Weights of a small self-supervised image encoder.
Training: soap at rate 0.0024, batches of 256.
Data: trained on stained colorectal tissue patches (NCT-CRC-HE-100K), 90422 training examples, 28.0 epochs.
Rows from block 9, named by matrix and row number. Rows with one number belong to one neuron. Each number is 500 + 40 x the weight over its row's rms, rounded and kept within 0 to 999. All counts start at 0. Numbers have three digits each. After the name is the row's rms in percent of the matrix's.
# gate: MLP gate (model.blocks.9.mlp.gate.weight, 512x192), inputs 96-191
# fc1: MLP up (model.blocks.9.mlp.fc1.weight, 512x192), inputs 96-191
# fc2: MLP down (model.blocks.9.mlp.fc2.weight, 192x512, transposed), outputs 96-191
gate.86 106:473495506552482440578444552476474457503498524427504520457494564470486508509519539543527532491409527474575496482469538498505508486459469534482526506548511538476434514512454565447561467501555480534526461533555466552512539520469466489500556514527496494490561450453503567551482503496452527492
fc1.86 106:469465488445552532494521504497497466488527526467513461467474508553542471497470435480490559464488529511479477446538566552509505531500610448516511489500507496557435437555483446476579444539504520546498497513467499475451518472489462635431530508518532509444484504474519520495542523568566470525
fc2.86 098:453503515522466552415516469466508484493440477510504506495574505512461434438473406505482444522441474512462478540516503537419483570568591498520532463476529463482467506458495442464557474508479501555478525452546451527492459494504543537544512484541539469524506477509554511533516608476494527506
gate.87 097:493513590494573503500530513479526589442488425604480462508490456529496511451492504470548500490518513498551539435542451476460508486488520429501489494487563490493542507565515548584507481505443488489450411447492507472504503496505496506541527513523448504515465505535565523571497493410485531432
fc1.87 091:488494509512476451518499496470450539449452485516492546473473443489485483480512486517496508549519522514487532461571586558451480552486504453490495404526533473501531525482566539508524511496521485557476547459575544511516552468484511550503487463538467526536504505537473574435477471462482471511
fc2.87 089:461561454482507504457504533566523483527499505430468468550519494477510451545480487461544495542541533532552443545446483426576522482506447557514479596562500448466483440461507462499445462462371503450541523425528476496521524510555513494485421506473469432502515520447532509497480549603495516496
gate.88 101:500494459526510495510513502522481458500483521494481502515551507573495475541458435507507445536449526512523478546500501424610482479497536525498510482515482516484504514451498468553467418489409546569502399509496473447541505446498454428461418495468526513490548505448476537468465516490583475594
fc1.88 102:508548492572430399465515444518550527572524447495461501517464494468517486469547529462535507465542444579483476481530463544481521566454495564431511460549579444494481407558534548478487500483523477496477502546507507539491448571511528547522461510523469531465433430462568546459489552539468494489
fc2.88 112:475530478482476490520519460510517495574518497518494541532551446466535539524436510514485555507443482521507510599534520546514554419457533552531440423484526524508570527455464470508468555505513454560416546464527502476463571486435459512560504512564460513503498494508533559485447574447424584492
gate.89 082:538443510547381493459435524571476518562452550514463535514533507497464455489558534506503481509459487515517432499519505525543526552494475511548509510505504481411467448533511469532440458424467530490466451517549537519481481487539526584517514534476515526500494490499481522481605580451457462485
fc1.89 083:438540512497605495533570492427496494445561428513547521487419541461554501539441485496464462544482486492526549523456513482475486426454537513453468457475452500583475509465472571468519482492520476526519482461432461515532503538534486400501507497526476516469462508510521497496429501522573584495
fc2.89 080:457558533513519514456502533455513518583502469536559466464488537513526502501509483508525469569497487483533549469474516511488518482441460519622512440505501544537579518473416554530549549497476444454489541474498521473395559520495475445470504503478477506480495504445557456519484462485519526501
gate.90 107:484470523561493512470516485439524454476575500454468522482582466400497432525505458497547494523551476508531506460455505493542490414579511514473514492443523490482459553510496517514467608524564543483502493498554461451416487463473507564460485501485463508535473497567548497564514560581465502422
fc1.90 112:534564460534438443513538439538491459507454497520535546501528548511517561540532513495515484484460487496504513529521513525428423578491514502543462547543462581443542468419443552436521557525404523539434513519486470508424467510511465484565468528448573528524535528424522471483501592498532464563
fc2.90 101:493529409492536454475424457506520537566531546524447441469484473495505552491475480455474492449467508538519447512519511490462502426531456479487509442580494457548479478563481531579519465466569454521491553485521575475516494525565470552491483478561535478471498506534540506494424505426444548544
gate.91 101:537479460480513453482486490537479521384531511459474472493481558454476457483511459481488561466486534474409470539492541480559514543514487446436524589499527580452574512536496538458446524415503535481503490528472411513589508532550390483557512498504507501467586486511457529522507520495523474375
fc1.91 102:438505480466558500534594565567527467456455498503600485581497482493522507469474482385513466486551513513503511500517480489539470535509462508491488488511579504517529534510450474414492497562488419499432470495532502538472532503510489502504519433542512560547548555432534606512513487554472504523
fc2.91 100:507534462509482560454466483451440519543571486471522450461491493515522544523536515435486495463407512487442495586538526470469538525449535540493475454547563515478547525502526475500497548478503495553488514467446490511502474428521490485544497533509493524484424458414465515457546499485463410536
gate.92 091:519534477519454451470555555499486571507460474504478523436545571479538506510485469534554530492518447498500531526538525500405529495450521489514557473539601484581534535605525481471517424477475486545504499509519562469415467444488513489561518499518459551490547495504577428528565558460549546487
fc1.92 080:534494492479476449505539512496495546511417499506479510478516579481478479478473491482538508547516499532534488489566525554395540474387555517517544427505549482582533468585490495471538458483466527522525473540553518531467486437509456458524492498494522535542484462522507456502551572484555537487
fc2.92 086:551513420487536523498522388478487457500529541505533464598503536469578505531452496458542559527509518532501520552458502475557489559553459523419460529513516435521509410468548482451471478468508504505475489528522492500522471518561511497440459485531467512517538477420480461427460498518560511483
gate.93 101:456456503437498475530453552470450479440521548483515526494463515501540521526533408465517486526513514478449534505572433457507466577509451474524476616548477537440487450533519473473411498562509541555427512543533520488508444547517499518500576472586465480447533516535492556529476473510560589477
fc1.93 102:566424547489459489577438470527553532468511534517545521455538444543424412489488522533505485509501518459503456477456501449467487476545510554492499446481482463539495474452465494474562463522502621471476482543519484531571413536490579487490499534477565491534460470481495450510508475496423539602
fc2.93 102:444536514507514455496583517491553500560455491498481539490473546446461468502393484523524438639505424502569426495504466464564506490599464488500513514596577472542476494506558486587551450539561454516490484476480536481555474526468495490509525441468479507560555475514513473514474481572491558498
gate.94 092:444463472458564525500512518477467479529521555502472520504498535496519436549481446539512486529501497527418605454485475536503562504507541505519490569510487500481436450513538515552579566468519509460453454450477446482451514424494449386473514489445492517569551503470513558458428524562557515553
fc1.94 093:452482463478580585511570478448486495511452570455462469452494487521585474491485514499520529494477499462532499563435506503534492487466509494489518526499507484489442525490540496578552586501506474478520508451511489550507551460528472417473459499517516577584520537517462585519414555544497459567
fc2.94 087:489499489453516541512528521547462552463460500453427479489459497488502471442497462501504502472452554459476495444531502487495405523617527500539463581458551550424486450490495486557486433527472502488503512461527478496530483506563555525509516440475530441522505467490508479502514439542514460474
gate.95 094:454501510558491543487582505515484475446518456472518517519445492508542447521436519516551533439547525463507507469451439482529480602473518546487515523520472528501525535471525524535515451474485479524593474432474502522507498545507519511545473504484521539439392510420540577507472552511500544420
fc1.95 097:477444513505496555514504468474512583548517576415533450473477494469516434469588525478465515458534564456491512519478477462521476504560444468476477547569468523483553543498565484434559490502500515528500569484492472451522509553437513464517505501539511493472454477513496428464549432481499526532
fc2.95 105:486460442457561436530428494540471575395534474457480455403442491480526428476529482474530443477511528471472491588514495493436496461498516510567467431515436523550556436506531491502475477554541464537542480485555461497426496499478476431527500422570444455522592458512534438494468478494446528455
gate.96 092:499515592452572549494481451465524522472501514541455507494444510582524466565468558529532551491467612501465526530476488495477470490533551503492468499466494480521455506505496466450567474464496484526457481531510491466463529429532507551511518505406469491526506446433517406518459526434590429456
fc1.96 090:505480472451449482510488429519518564478478442570460467493548521519632489455510411466517479526488459403494489487571522506550538513516508517472514517469621512552427485472491454558493487510521451470543473531527491584477445502513492523554407475505486468610527544477483393508496501455490469530
fc2.96 100:566494498505590548508493455554488522537505528482510487506463492512503481524502560465523461489483521512461568521405511521531464445450504481430486533447471528534497509499555510457501553505414599549460450511454473566508496473502502513541513510506477445507460505380454504496469498539489560456
gate.97 097:516418433510494483483519545469516575481441527461447441544468456439454498477482476525508525465494494471548585508523491477529485572515462492538527526509467537524547525530479574498526544554553481470536514503495481538408455469533475529555477463465506477510476544499525489530461517485444499467
fc1.97 095:477505400515520549516466445500470500517480529498477487562477464475506558507537467487555507487514498517553532541541471532430509507539466431583527584487483571557542494526437547510492505513513478545438560431474539514440447485469515522519448477492480502485515545473512505511469549520463463464
fc2.97 092:508515508492506518455498455456511479506511493509502530497525506516488487496464548435481473471481519479484496538495484520412460536540497489446465511433530558499489437475419426595489543524485492523574489505540489439467515502492511451572523455452476444529469493347458554535495542490436455551
gate.98 077:594466505498496413515475513563485463438520406473505505466522512529537530471446494478453519537513543508523440452599576490592550553448476459475425542494490569494460506481441546537504517466535533470487529570495453515524473542505508471458507534577453555498488490510522516457535416457540523448
fc1.98 080:515537523498420589491547479483489470453497534494491496527432541474496527554504511463462521537496463585495507522377507557427458506518555487560503465494549467536509484525580517434484497561486454506536517497560577487492529497530530561524483482431523495483487607407462550521457590565461532569
fc2.98 073:508467498460537561450458442503495546481478453416634488492539499525502527579483577498539511546531427501479489527480501437464570593496515470481500543484467464494568480484411559477493559530572478528457456535489462503548554545477478508536507481442491518446472548449472528479551446463484464492
gate.99 103:556497472428459524511541475480488517494462474551493507485540446505520473494533548472531591505442563502585513468565445519502513402468517422478436524535467494480578504470487472581462576464448464476491495481424440488474472547518445506469460527514467515466573457471461471521431501506488462497
fc1.99 095:471531508525583482541530514495509469497436490498526546472523517463444472564499441422562406472531518527457499475462481553371555455550501470519480525496503478596512450536570529455522469519448550494478500522539500511467515497533517476530495511571533501489523467528592470497501535521485556514
fc2.99 107:500565470512522465463533408502525519516518444487487546468550454482483502460507533435493465445503533546504504499559507544530495509544585552536577511440467458451533436480416503537459501544522439455495470445536503493546508525508444476470472499577531461521491538537475491497550444520502506558
gate.100 081:501454543484463573423540461492507494510537465467567524480500482519464422528493494481511562478571476450481492524453507565450505605496464497519394500574446447510486521463524524500505426520543512501486539513493443439486538538488547501518517443485459607519478462513579555397541525522477531504
fc1.100 071:470494490579521413454527527488544497472577497491488561453488474481459461506504531499567558427488545497490502446492480534505522512473520528501482454536479521572474454520417483437478461445488467510512501390447450532559553567521502497514476517476483580499458436535493533552496493484482586484
fc2.100 085:504522461500604478532485466483491471480428514514492443511388523530446520540493540420510511471561509411476465561496426447478490533428424437502435527393415542485476479454488493517476518507457445490542507512498491505496472486488511488390446508499444450518476508518527526449528542418457474474
gate.101 105:505472494566561539499462449487461517502478513560545488501540510434538494517529552500522529471529513504486513485470382519483515470419487460519473557527484449535526520561447550410523544479490445481551450504493535465493494451488524500518566479509498483513463543480479577539586564528472522462
fc1.101 100:483572528473575493454527508499471471511501523494515558526543525513445548482492461542539470493437467458529451517548565477476473531510647463558528488464489449494493481524480526478477439414512501493509550494460500531486524537498555556486529559418541509485471444483526531511515585476547517529
fc2.101 101:507483535573526520498553546475523473432563518517527486629531547495456531533560484590515513511495502496516546504524537468515514467460535500440482446455522446438449527574501520479566500480517516468535537519398538553472511484495465489497458545488586455517479493530488555485454434497452523480
gate.102 086:495485563518530499466453514431495551432520494516496492587467457560468575493512500469536452476502495468482555508485437421473516525462404469479458443556486493510479562505451521494579495501538493514405500507450491521491478457514447612510494513503531448527500476530458570495507535487538466470
fc1.102 085:522573445437488506460507540478525525517538465520527457454458484540519517511482458475482509502526493455467457518534517447546445532471444512594560456563474459518472598453413512465451454504532545499467510602478492463600519480424461482471533507500518468528497429518484488464575502452452548511
fc2.102 092:441506463470504495450466520514485491460509584512482549536570527442487439426525547533529445458488489582518503536528496441492519448524542551555510426534537547485598523531485527463427508453574508469502470456512486499403500564522516452534511489640550525469520493503433428575535520515473487520
gate.103 112:509388480456520473527521518533503567570482524475463446467469532502501499486483521506491553437476486439478451496467551454493563524479512469503480517495517444440398503488484513465507491505436514535484489494531521469603531502464475482577535535525513487479497514456534490494586463443488544501
fc1.103 110:515495551468503435432501492504486538539414501460454479511485517525551468550513429451504474452484491457476544467536448520480486546420558545503571513511521523526557480523486473527485490447482483464447538563555533523466464530441479524524487534510485466536465470477531549556514469478540557494
fc2.103 106:483496458519500484518499478427417610554480527561573498563535572483517532513518453505464495566439510527570473470543496536511530453510408502518568505538492481575515490499544437477545495490498520524560555462544430513534516528518549470488464552440510537491501438488475525521549467501549504565
gate.104 108:509490481486460483484505441507496512500456458538561484510606537480503522452513489544434510472479535503513511448482499515543455493492448487452424476471488519502471549464544529537477470487546547506486561494451461456374549531560440537511478469492508522485474473528473470459481448541501451475
fc1.104 105:533496482449533441511514476463475472523518500542484499576540508510522561496485442505559471507523488448535526527492523403506565525476567489518554449456404542499479511516506585480545527458558486521536516558520473523541448500480502476475544484393547534493488519481484563480529479466489551557
fc2.104 112:406493487519537504488429441565540471494464418500477471492483508570505523481473518339497438501532520508474488493485524524512546469480503508524541480530455456474547453451557464492526513501465507486516458501522538510555438461450462438457518500559527429579517580489498456486456413520491509531
gate.105 106:523561469503541442417427496485498481548551486501550481511520485421572492517481517441498565541478515445550427480493531506541465457492504460515502514527550573515502541524446464629463456433509486512527443497517552556415484479515481531532515535532518454600530478490510506454523458465503425497
fc1.105 113:485437554505486502609529468490535539470515520543492521455493577572521474513505441443476508507498557483492521490562497525483474505528524486502467514471512428464519470492536475439536539557487386503493545515464545498550548507500535504455567464519461531467443498527541530522549576549489547485
fc2.105 103:521491516493564556480558488505555547401508487531434507484526462511422481543496526571489511515542463497527511509524520450543488512471527520522491425385495455457512506460466536491449515560474494541543507544436499470488506546548514498460415455458428452471526609514467464511442515439499480494
gate.106 111:494468494489493538521518515490527581500509509514491439467516496569412516510554590572489504478431497516579511498443454501404456500534409462535432532602510483613532489510570533530519524537439530499545494518478468550487504472496427465472454552539502616494473534514530529524523562469486539486
fc1.106 109:553510533547520515514457456534468438477528458505517473428540545537447512431483532546494518511456453525596543537484470534486507464483469470456486524477495424548451519491456557565529463544560451554541510499418542508494505495509483499451511521460505494486534499492471448524484475527444544496
fc2.106 105:558516513548489481448573462537443564461524518463544535509589470517523569489464477492512526516490520465458503531471448583503483540567442480481436504521521509464512515543506523466478487503484507479553506517578539451418485466576546494472511457517530484543463510500512500494489466532507477463
gate.107 099:508508533489434499440489517478611512463489538553443454550442550450545471535495535497497552521457501473501584490471457556512556446463460498472561544549511448482530559515465539577502512551403505492495499505452464504494441504589490488521456520486519486514476421531488528465497561455505519470
fc1.107 107:534565509435506475455479500502572561459506512492473633472514477566441513538465464501475527488496426438504508497490518493559498535560504509557462477500404541499483554505534512491447460490478481477443556470509477499423503548516529449501471550504511526524551533439473429482495556556460523515
fc2.107 099:502536494525506515517503483462534536542474518535463442581477558520569486506579499501459504483483520506492523547484510474518508522447497483499494475433504463467535500531532492482564477477572515454524609509463482538552478505413467562546500467493536515437487506500474516482521456482587498516
gate.108 100:462496484523498476517513437447456521497452460530552528467529509499503494491526513536513490475497538589477535422476543522485539486501491485505499558483489524484511528515460476432554504557491574566439536460434530500487461487501476395575444510524460437485465505523504403550565477487539547467
fc1.108 094:468494469440525520550497546506489593513514466501485556526449469484522461494436477487554468462462553571595511483454484470515486464507488503527504496531499494475565558539451488474500538486500551595480517527465454463506528476505493457459452553471420423573425496524532423496478471487547512546
fc2.108 084:521464443491489485506468525496476531563512485547433441454486488436465516452491513515533489506476470450458525519489440523516458459540535546547483440521569583558516552488459583455448537497470499419470509529493496519429485418484442446509485457507491477535500465511460502503400488503469448533
gate.109 101:493526486436521506517550531486528537479545478458514441527521476489527531470446479475471470515491474494536569519508480473479555473509475481502468491556513535553501461471496528410478527512446528456512472566443500502509527501445414585519504554534514524468538444487557588507443438487459497518
fc1.109 094:513427468472518429471539510509459520552538440498533495580427462507490520450481517481509475464459483508505528478518500571500584535580499454451529513514558461438466485553431473525511459567456503420569515425488469511458405535445542447519530531497547521459471463503523461531517541475455426545
fc2.109 077:454469460526486480513451500527539470522466537509559448484512533454479486515520501476478450511533474399502526456500506487466534486519594482569491426484464537546534470524538527504573604493461555431578459506604463433552484501545490452516474506488484503510527507490585497426511483493492431539
gate.110 104:509503482484516452480530461558506506513494462536445567511513511507473508486503458507507450492518485544501478519478572473492550466486509428550396542529524468504532484579546404492519467446512513525517476521474459515542475486491545465482566495463432512360630477469535480473539483514447563577
fc1.110 100:474458612517496487425497498440506542506472427426501481477582456515518510474549471465567506493527529474446549501488480471489484483507454496498533492545562445491500562590446501498496504459498505479533475501449474410506577508503402524417485519509489523570492551497466535494536505475503473517
fc2.110 095:474477507513487527553451497433522463489522542530478474484557525468540493518484502438508498465522496452531526496511484476444472471518435509519528492499464610540491505462459477428413520510487546511497570477463486529542448440401457455547488514565476520539421584462481525390484463492452486545
gate.111 094:511506489460491532563536562498516579453520525525491434474501511517425499444502520487513535480544455524492564584471502553474449479538526519579462549474510497507455469543520521446489503421455474470555525479490506527527533504437456541457463424433492440557462535454468497529484529507449519494
fc1.111 090:432506487518492530445481470467469526450501528474494479541485416557618497528525500502504481498508550524548437478561524493440562509490439527496444487485507437455460528454542480587540491575504562586451468568506460492475527565501486467572539502512541535480474457492575543437463534541522481485
fc2.111 081:555525510446515508516460523508479513532556442476516454454489495526574529483504464549548481494508497527521466486516548519505499475523436532475557455559503548465485547419475557441446462482444502451483498482519500523461516492508440509465486547536521570437492497576524407483490462514594401543
gate.112 093:558469460451564541508493481498470478444484490515570544439463491425471523554525457500554507475486491520490544397433516494545477492486504503475471555422510477483456479486453501529434562471515562521409454479514509506460509539513523603519504537502533515505489552461479556420513489472490441481
fc1.112 088:506501546445518499452577476529516519476500553448507506467573450450536559504545499493575481522452446533533526411443505524553450446459470509485493519442500515488519478498436558538433593472506458545458534489561575525479448539497459553524511534466508451495474510492532563453442529446432510461
fc2.112 095:441493499510442514540446441551539445525434451488534487544501505508525518540460524425478492520512536480520453527496470582527539452544484505494472491506542556480533510556496489470485529456439492501454507559446586495503561498502532514575540465534558467503463514460463580479504451477454477520
gate.113 118:470449511520507457469467474543488516480487561455563530553495472438517493522544510512521467551571405484475522468494506528492482491550548512505505510523482528523513478570582470528467500538501532560499538514551476485610466516502518476530481546479458536465436469430428534483467476448414481535
fc1.113 111:413455486553477545413502541532571450493478511521505469423515472479475466560525556512503537463481533509549540480512467612563463478499482482497490486489533438457466536487463386475456513456513545535492479470563405495516536501533542493497486491478447582517577517530511420538549537495543519437
fc2.113 114:518530505476444443516492448568514486449495530480495539418539449559481462456574455474569431495583466465499554468480445490512575511464508506489572523544474530483538446517418519477511535508460590508503560450613474518524472490436461497560487527526523445493486548450472489511427523615460542557
gate.114 087:439417492493516474523454459495522497572490477504481460505562475500570396505529516501506474527531521553513421535478447452498533463480550582547475461493518568522533504490503467465402475466540510517462451429493551475537477544533525507516450524482496451498454521545489551492487522531465507448
fc1.114 091:531470463531527466488497505474514485442518523579507536475471449507522498404465522445432425563473533546546613489522424554562491481505447408461537570525463527485518502464484496498523562562490463502560564517489458500480418479523534553500516539516479516525471505566484475535495477443484480436
fc2.114 087:522468469466544470509432431510518480426404482458466481514488404501531529500440508484508549545557452532552434439453553476423561471476495494478530548437466456556519537519522470526480486422525448516518597443502505550401540444438476512438481507549523489542451547566539514589503494524472477491
gate.115 105:448488512496556406484463533473496560535480474479484501457514480565479464553532557470550530490453477487555513445479512450491497590525533444492482523524460496532533501514458535470390507500521495466512542527567533517591488567499508503541577502484582475570495557479525540421426436457486524512
fc1.115 104:547495480491462495477486531534499443499538472554500539465509557426475507455500461493483522494523541456438433491423432498496524430458503599493560469498512560476458574494539509524460474367494573494536442510431422486434497440478495523512446541507446522467503447516459444482575508553514496483
fc2.115 096:469527526462469431548462502564478471474459468479539486459428543509404476484483510444546392465511492464479533510464522525544475523468493530459551484553433521558472509471554439511479495483458422522484481489532420504478529490479485529418438547448464506466481494538488493480482538507520562476
gate.116 099:548475569465550476496468481521461517517507467530534483573440464617475464476510480474510452480601480500571439494420529523547471530433449495540536530436471463519450515515525439522469521496526523492521540411490527498553448496475485524521469538522511481539451502492424517527541481544422569501
fc1.116 099:556453490471475449499496504458466538546520480516459494392511483600576495543474500505486482479529528464558484503488533520538458543540546534538499529524471539530459452546480510473494509515496482519443565438491510492542460527475541461531470494549541510529476543501434432428454519541447541545
fc2.116 105:462533482556549501464495474514436484458518559505543498562467527467501481438513474506501495577474536506591513562475484449532547428494514503468468504472511556462519477483500526527497506436490440389435541444529489497536510558582528478459513426445516476528459492481473483469491512489541621485
gate.117 104:497371517495499538513482490571478517531435489482548488457420518479553500536446433477491509606458517497496506538420466471536493542479531433567545517537507492435557497466464550462491530461502526526487467454476528504422513488442470517477497422519550473562473501437471609541496527559592456475
fc1.117 115:497388507497544539451492510516468526497558525487480443567456558503563503516504480521552560473495498493512599491458489491627429496527450499495394530473437415569514467527519499445507480451556478496548507512476491543474520488473479490452529490522461437595425473520511451432536537490531523568
fc2.117 111:536402534435551443516452483533505565365517441499465443505505474554547516453476452518532537453498498508554487528488509500521496473510502535562513499545478530501434393468417510605516479439485472588547505483517476490502453503538521532511492463456496544470518432538539550514469501441453604518
gate.118 085:541537554496438500518575503426551578436539484478590487518442498590521483568584498453513497525458455504463522552506494496517485490504522439527462498522479437462442448520509469523468533538544523508508495570542510485510467519532545470528521444503522495542522520506455544438492572498557462517
fc1.118 093:554530438513495425501526530553472441478526517531413424414560428491529516485504475559539493468495443427495464446507529463507486462473491483436521536519526489514502573525554503475446484473456490465519514443459449478470529475443422535517462551483540509467587486512503505553526455435483454487
fc2.118 099:494538523499550512603457515496559507466499450530530447446434524458462549511539509483472499529491528433472513533406509468428511477492506492515492495465511600518515515469504435518475521483440477455430490503509479503445468462484522507507448488494496433542486470512521561490458523451566504489
gate.119 092:534513477515509399504499472491480527529493511500412529526490408479560556526447455483517519535552488529495445596524594378505508477532468447456506455494472553498479493551565564503438524480538465578509535425492479522486462497501476423516505553458488489516518558510521510534483525493513530536
fc1.119 093:522542463567578376487491496520512542473522478476364469474477529435473431519510477497552471498495437480499477547467532395508509434496544464471481480536478543492419483520532483475474531488521467566535523495510488482557501502456473498454537564466534428529491542496520485548532503531540518527
fc2.119 089:552478505518453582436468501512515575520482512511521434491533498522549514498505593498509561512499465516496499462519455558565530507539542455485492466531463502540546502517495578428482426481551459493502558506453540461512475474571557532622530460509519577484487506509503516478490510530497511550
gate.120 101:516473453511524522512496461541509502550589507604487480491532511471499446446520469521533504482540446480569425510555435491508548509482468449518508458530466502558403487501405515510502494466500436464519543530531512501542433522528439493543512517507499558540436490557456527536454492460493453508
fc1.120 110:555546513513462485497470519493455474455534490426535519455482471463471527491468500474543552484486487457404545494508519491477519466488563535516490584426511510502500541486520530518581491509515484495523503518540462510425515418485510524449467526448507470504489528468530509441528486454611466500
fc2.120 109:456546506479492501501485567515561444519493491544394503481506566479504443531451502484528485479389532472508523527522480513605510419521493574528509491446476514506451499414543515514419470497458532567535494499454466443496543489478499468510506477509452489516485508535511450466450529498376481492
gate.121 100:503513487577417481434519549570573447558465436544485510497502529477508513493512513478455539596525491491545451508553427548541513470486439529479476529541479491454508484526604493460496511536477506540426511435537585506453513436497488531515506514450502529513533458495514478451519507482428485467
fc1.121 093:520540566430544499542539513539489542441487548456492571463466441515509582502538499462476466493471498421450505484479536485562507510561505418519548472506528473521456443470446454485532453445512499500512478521527502484536498520505527409514541506542473533473539521469495528500480457478567511553
fc2.121 070:464471492579501475562484558459517509430513442484509526614504536426555433487426488495469444418514475511497506550498497452454478551437500421458493469540559560504498505569477580517555469497480550522490461493475492460473463477539481531448489515439504443568517472515500406537465502555539543549
gate.122 096:442494532495568528410447502529477573487504450482502593495433519439521473552541495483516498474509502455499527483534519434527556524526549463514500449524492520531568530516487571496425498516460366510538548557494503490578520402500481446511503456409560533529468585524538603499527471496545539514
fc1.122 096:501472493469571471483475481476484529429467513515546529497575452541456499437530438495487480469478445510526504594529468495498483540470532465511508493523552484475538564498473467453503499566509493518568521541554514497600501527546509442506537478524563522539451533468511590504471494480464513563
fc2.122 102:550488453526487532493537484516496530513520513540449457571582431493496495559522579550477601470436418549533530617524537482527533386514481516549476535500572497469470467510476508512446536485508472491543565524468528504494475516475540518495515536542515510470605456419402566516494473488520476497
gate.123 110:465467489466460510470558566434476500520527474539483519434479477479593515527545478567536562593545448465498438521498521525511446417463526472478499503515547462580483498490517526503564540535495503522486496478551541536437535466491481483554513553508456477422564475565483507534459516475483550502
fc1.123 110:555527448489526625442533555514438437518464568493516576447549494521424549521563584592493611542516473500502480523498525469497471488465532435519492504496555470466514453503538501491519417545532440515492539496559519491489546507568550462504500505526508511519484510501504440553494485503455494467
fc2.123 098:500494519482505518488558441530540496499553518466549493571536531555534482435487470466471489534511503510509485455478640493491482516461519473470523388500505520469510579472467527428505571451555530525496473505509518505482450443472493507487528514493496476505472534516473496488490469477497536478
gate.124 071:505487552567544456457514454502464499484515558519498541526514486573534423537445488475527511437450492571498512583534557529531529530509451514529551467559558505559494480498454476547483563478515463572540527465517456532518476575469449526482476447436465491530461532567438525462527489467504473452
fc1.124 072:537550500485435547510454558502497492506534496535443488453493551474541544468528554497536534598565474516490418452460516516575502596509549564488448488437471555537504479550459503479520460498520506468516430556526482489462512537546570495506573490531456485488454429468516485563483523505477460558
fc2.124 109:466502523522576512517492486485504511481475546498524474477552519507465480521401505511469513503563483570453483451505599523511464554484484579468474529522514488525505533523512551491496485510514537478545497526461483441553450456400516544503488477421480497516509536510490469544494476542501509564
gate.125 104:518585522541515509442484513513490529457477484567399482469563483508511449500500528458507484483509487446542504494492479471493505477485497507534519529458527500479484422505577491544465542549485525570514510464510481535420568536511511542506483587524496570524412599564480485530557504461541502524
fc1.125 100:461448504450472509529563548460548418482539510466488475448493478554520464527429467521518484515460369540503455448528477537492439521494474481525501492543510515529470599495528442484497483511534461504496517564501499463545480437488517430476547398481528442410569501443530468470493559559445423504
fc2.125 098:523462564583602522524526486503512514591470483459444498445409514539493430532458503509429475552473499467453508461450439484551568474516516465522532467389545552531466469495531399505531502485589441539518452501507482461539536539536469491498506460472526560493576552474557524476519484493534589496
gate.126 085:508547523556544468477572515545533528515442518516556495474503507528511529473527499471475537551529543466492482504471570515463499520418479468479526468466478522404508549435515544511556556480532519497450438479519546457492502496535464486515478583513553533474527489542498465502479548511468525553
fc1.126 095:543521416499446520521463496427493512444566529563457442499531493452536490553443555543487495447428477489487540543518531453549496541562524522503450514537491498487446457508511562513475471530491515462513547543482492521558505510471492496427465460469480484493426467477511472490526499504543457450
fc2.126 098:528543480431529470560514500411562495414498495410433500463492491508502483503511494518468507508574493519479496482490465485542531555543556505555474551547525438479546535521450530572484492560535537578451474436507442468478450484433546486482490566447549462493529565518564535526512456496469433462
gate.127 103:521450474459559442432532480524610544480532470512574546487420579516461503523455476466490521480546408456485491487526516500503540447511563490478487490503513480539540429559510491478491477513559580549486491460461477571497474491558499526528533503514501557516534462463542501482501448453451585558
fc1.127 106:462546407490451546522550472497513484498558457492451440534504498509467494510481524525542504522457489517515492496504523511483479515513451385442541465416524483518389558481546544478508459578476414437471501455488461517541483424487509519468502437491543548561467476510532465513497548519536524533
fc2.127 100:491545527532493465518550520517505456461575495453514485488555516530466513510449610541492553424517485537489425455485551443543493439474512464471490549526478417497489476533498515528584509551551505528506448422537457497500521457456518478485474528474513485455559514482495520582471464474486436482
gate.128 096:483412436409591473513519532530487475498505453521460582493498500523498459581479471495523540459507499555472407381420443440510484452550597478495468514528515544521495429521539504542508559440545535524515468505476472539518519520529489483467514513497534438483527564497537539425496471402542463516
fc1.128 102:539467553441462517510471493516461456434429573474551458569501409478461564457501487556495492504468474461499510542540527523409495542518496484490533467518471542513512563438486511484519501534555516467525524460488507402567453467567435447465542450540546567510534483568479501541526578521539427526
fc2.128 090:546512451468512551504457520469489549497561565504515466475494508513496565513510558565526510528575449529459514543533492432541521481527424476473476501562516422466383470487482440549513533546484543452483543514550498465500480537556479499438544473562563546445507554442469520524506484492552513452
gate.129 091:539583515480433428469514503497496521462527496464493491512427545514428476573466564492484517430541467549535525577461437516431438472508482450577446506483500487524453440504526459523473491576502497500497530555497524496523569482497512550528540484554402502550472466427513468508488462504463546503
fc1.129 094:531608486481473468482550485459515550502552444442488472546421517515465446563459493572513453493531485489485498594482498538470472502493458479576431475501501497551497477525499452490491443605486448514504502549501513497528563437486524539515444529547451507560505501413488557515421452479497525538
fc2.129 090:507476486513414578509483492460506492531512497478486500549499512542519549430510504474429453551553482526474549562532425515431586463491522518423454522421517541420507532502442388472453499510505528481515488516565447498454530419526466499465519534483486497503499516425521505567457507562462532565
gate.130 112:502444534471495464428515499502511455539526483550532484541534599502474497602512500429515523498497543522428456520431520542528481521524540557497470450504521445509504484534492511478516496454522513564606489507452512484450467439563439487593538420455464461566478443535476470482507519506517483553
fc1.130 106:543477515501552447472519529483457435481512466515491507473531440504552551476540549512564458499435450423596469526533494482469447459524526415531492503441511526540450578424477476505486479485448466427468501495531566537510503473509505487445493545520543492433485470448522517533473492515458442477
fc2.130 102:437499548525495479400535440425484461478494511447490504607543494418571500474523424490552445584561590565475479477517517552495515508498477420547506503431455511574550528426481505465519471432527512491474534437497494552538450511504484519491548478577481527468539472536458515524485530502487535498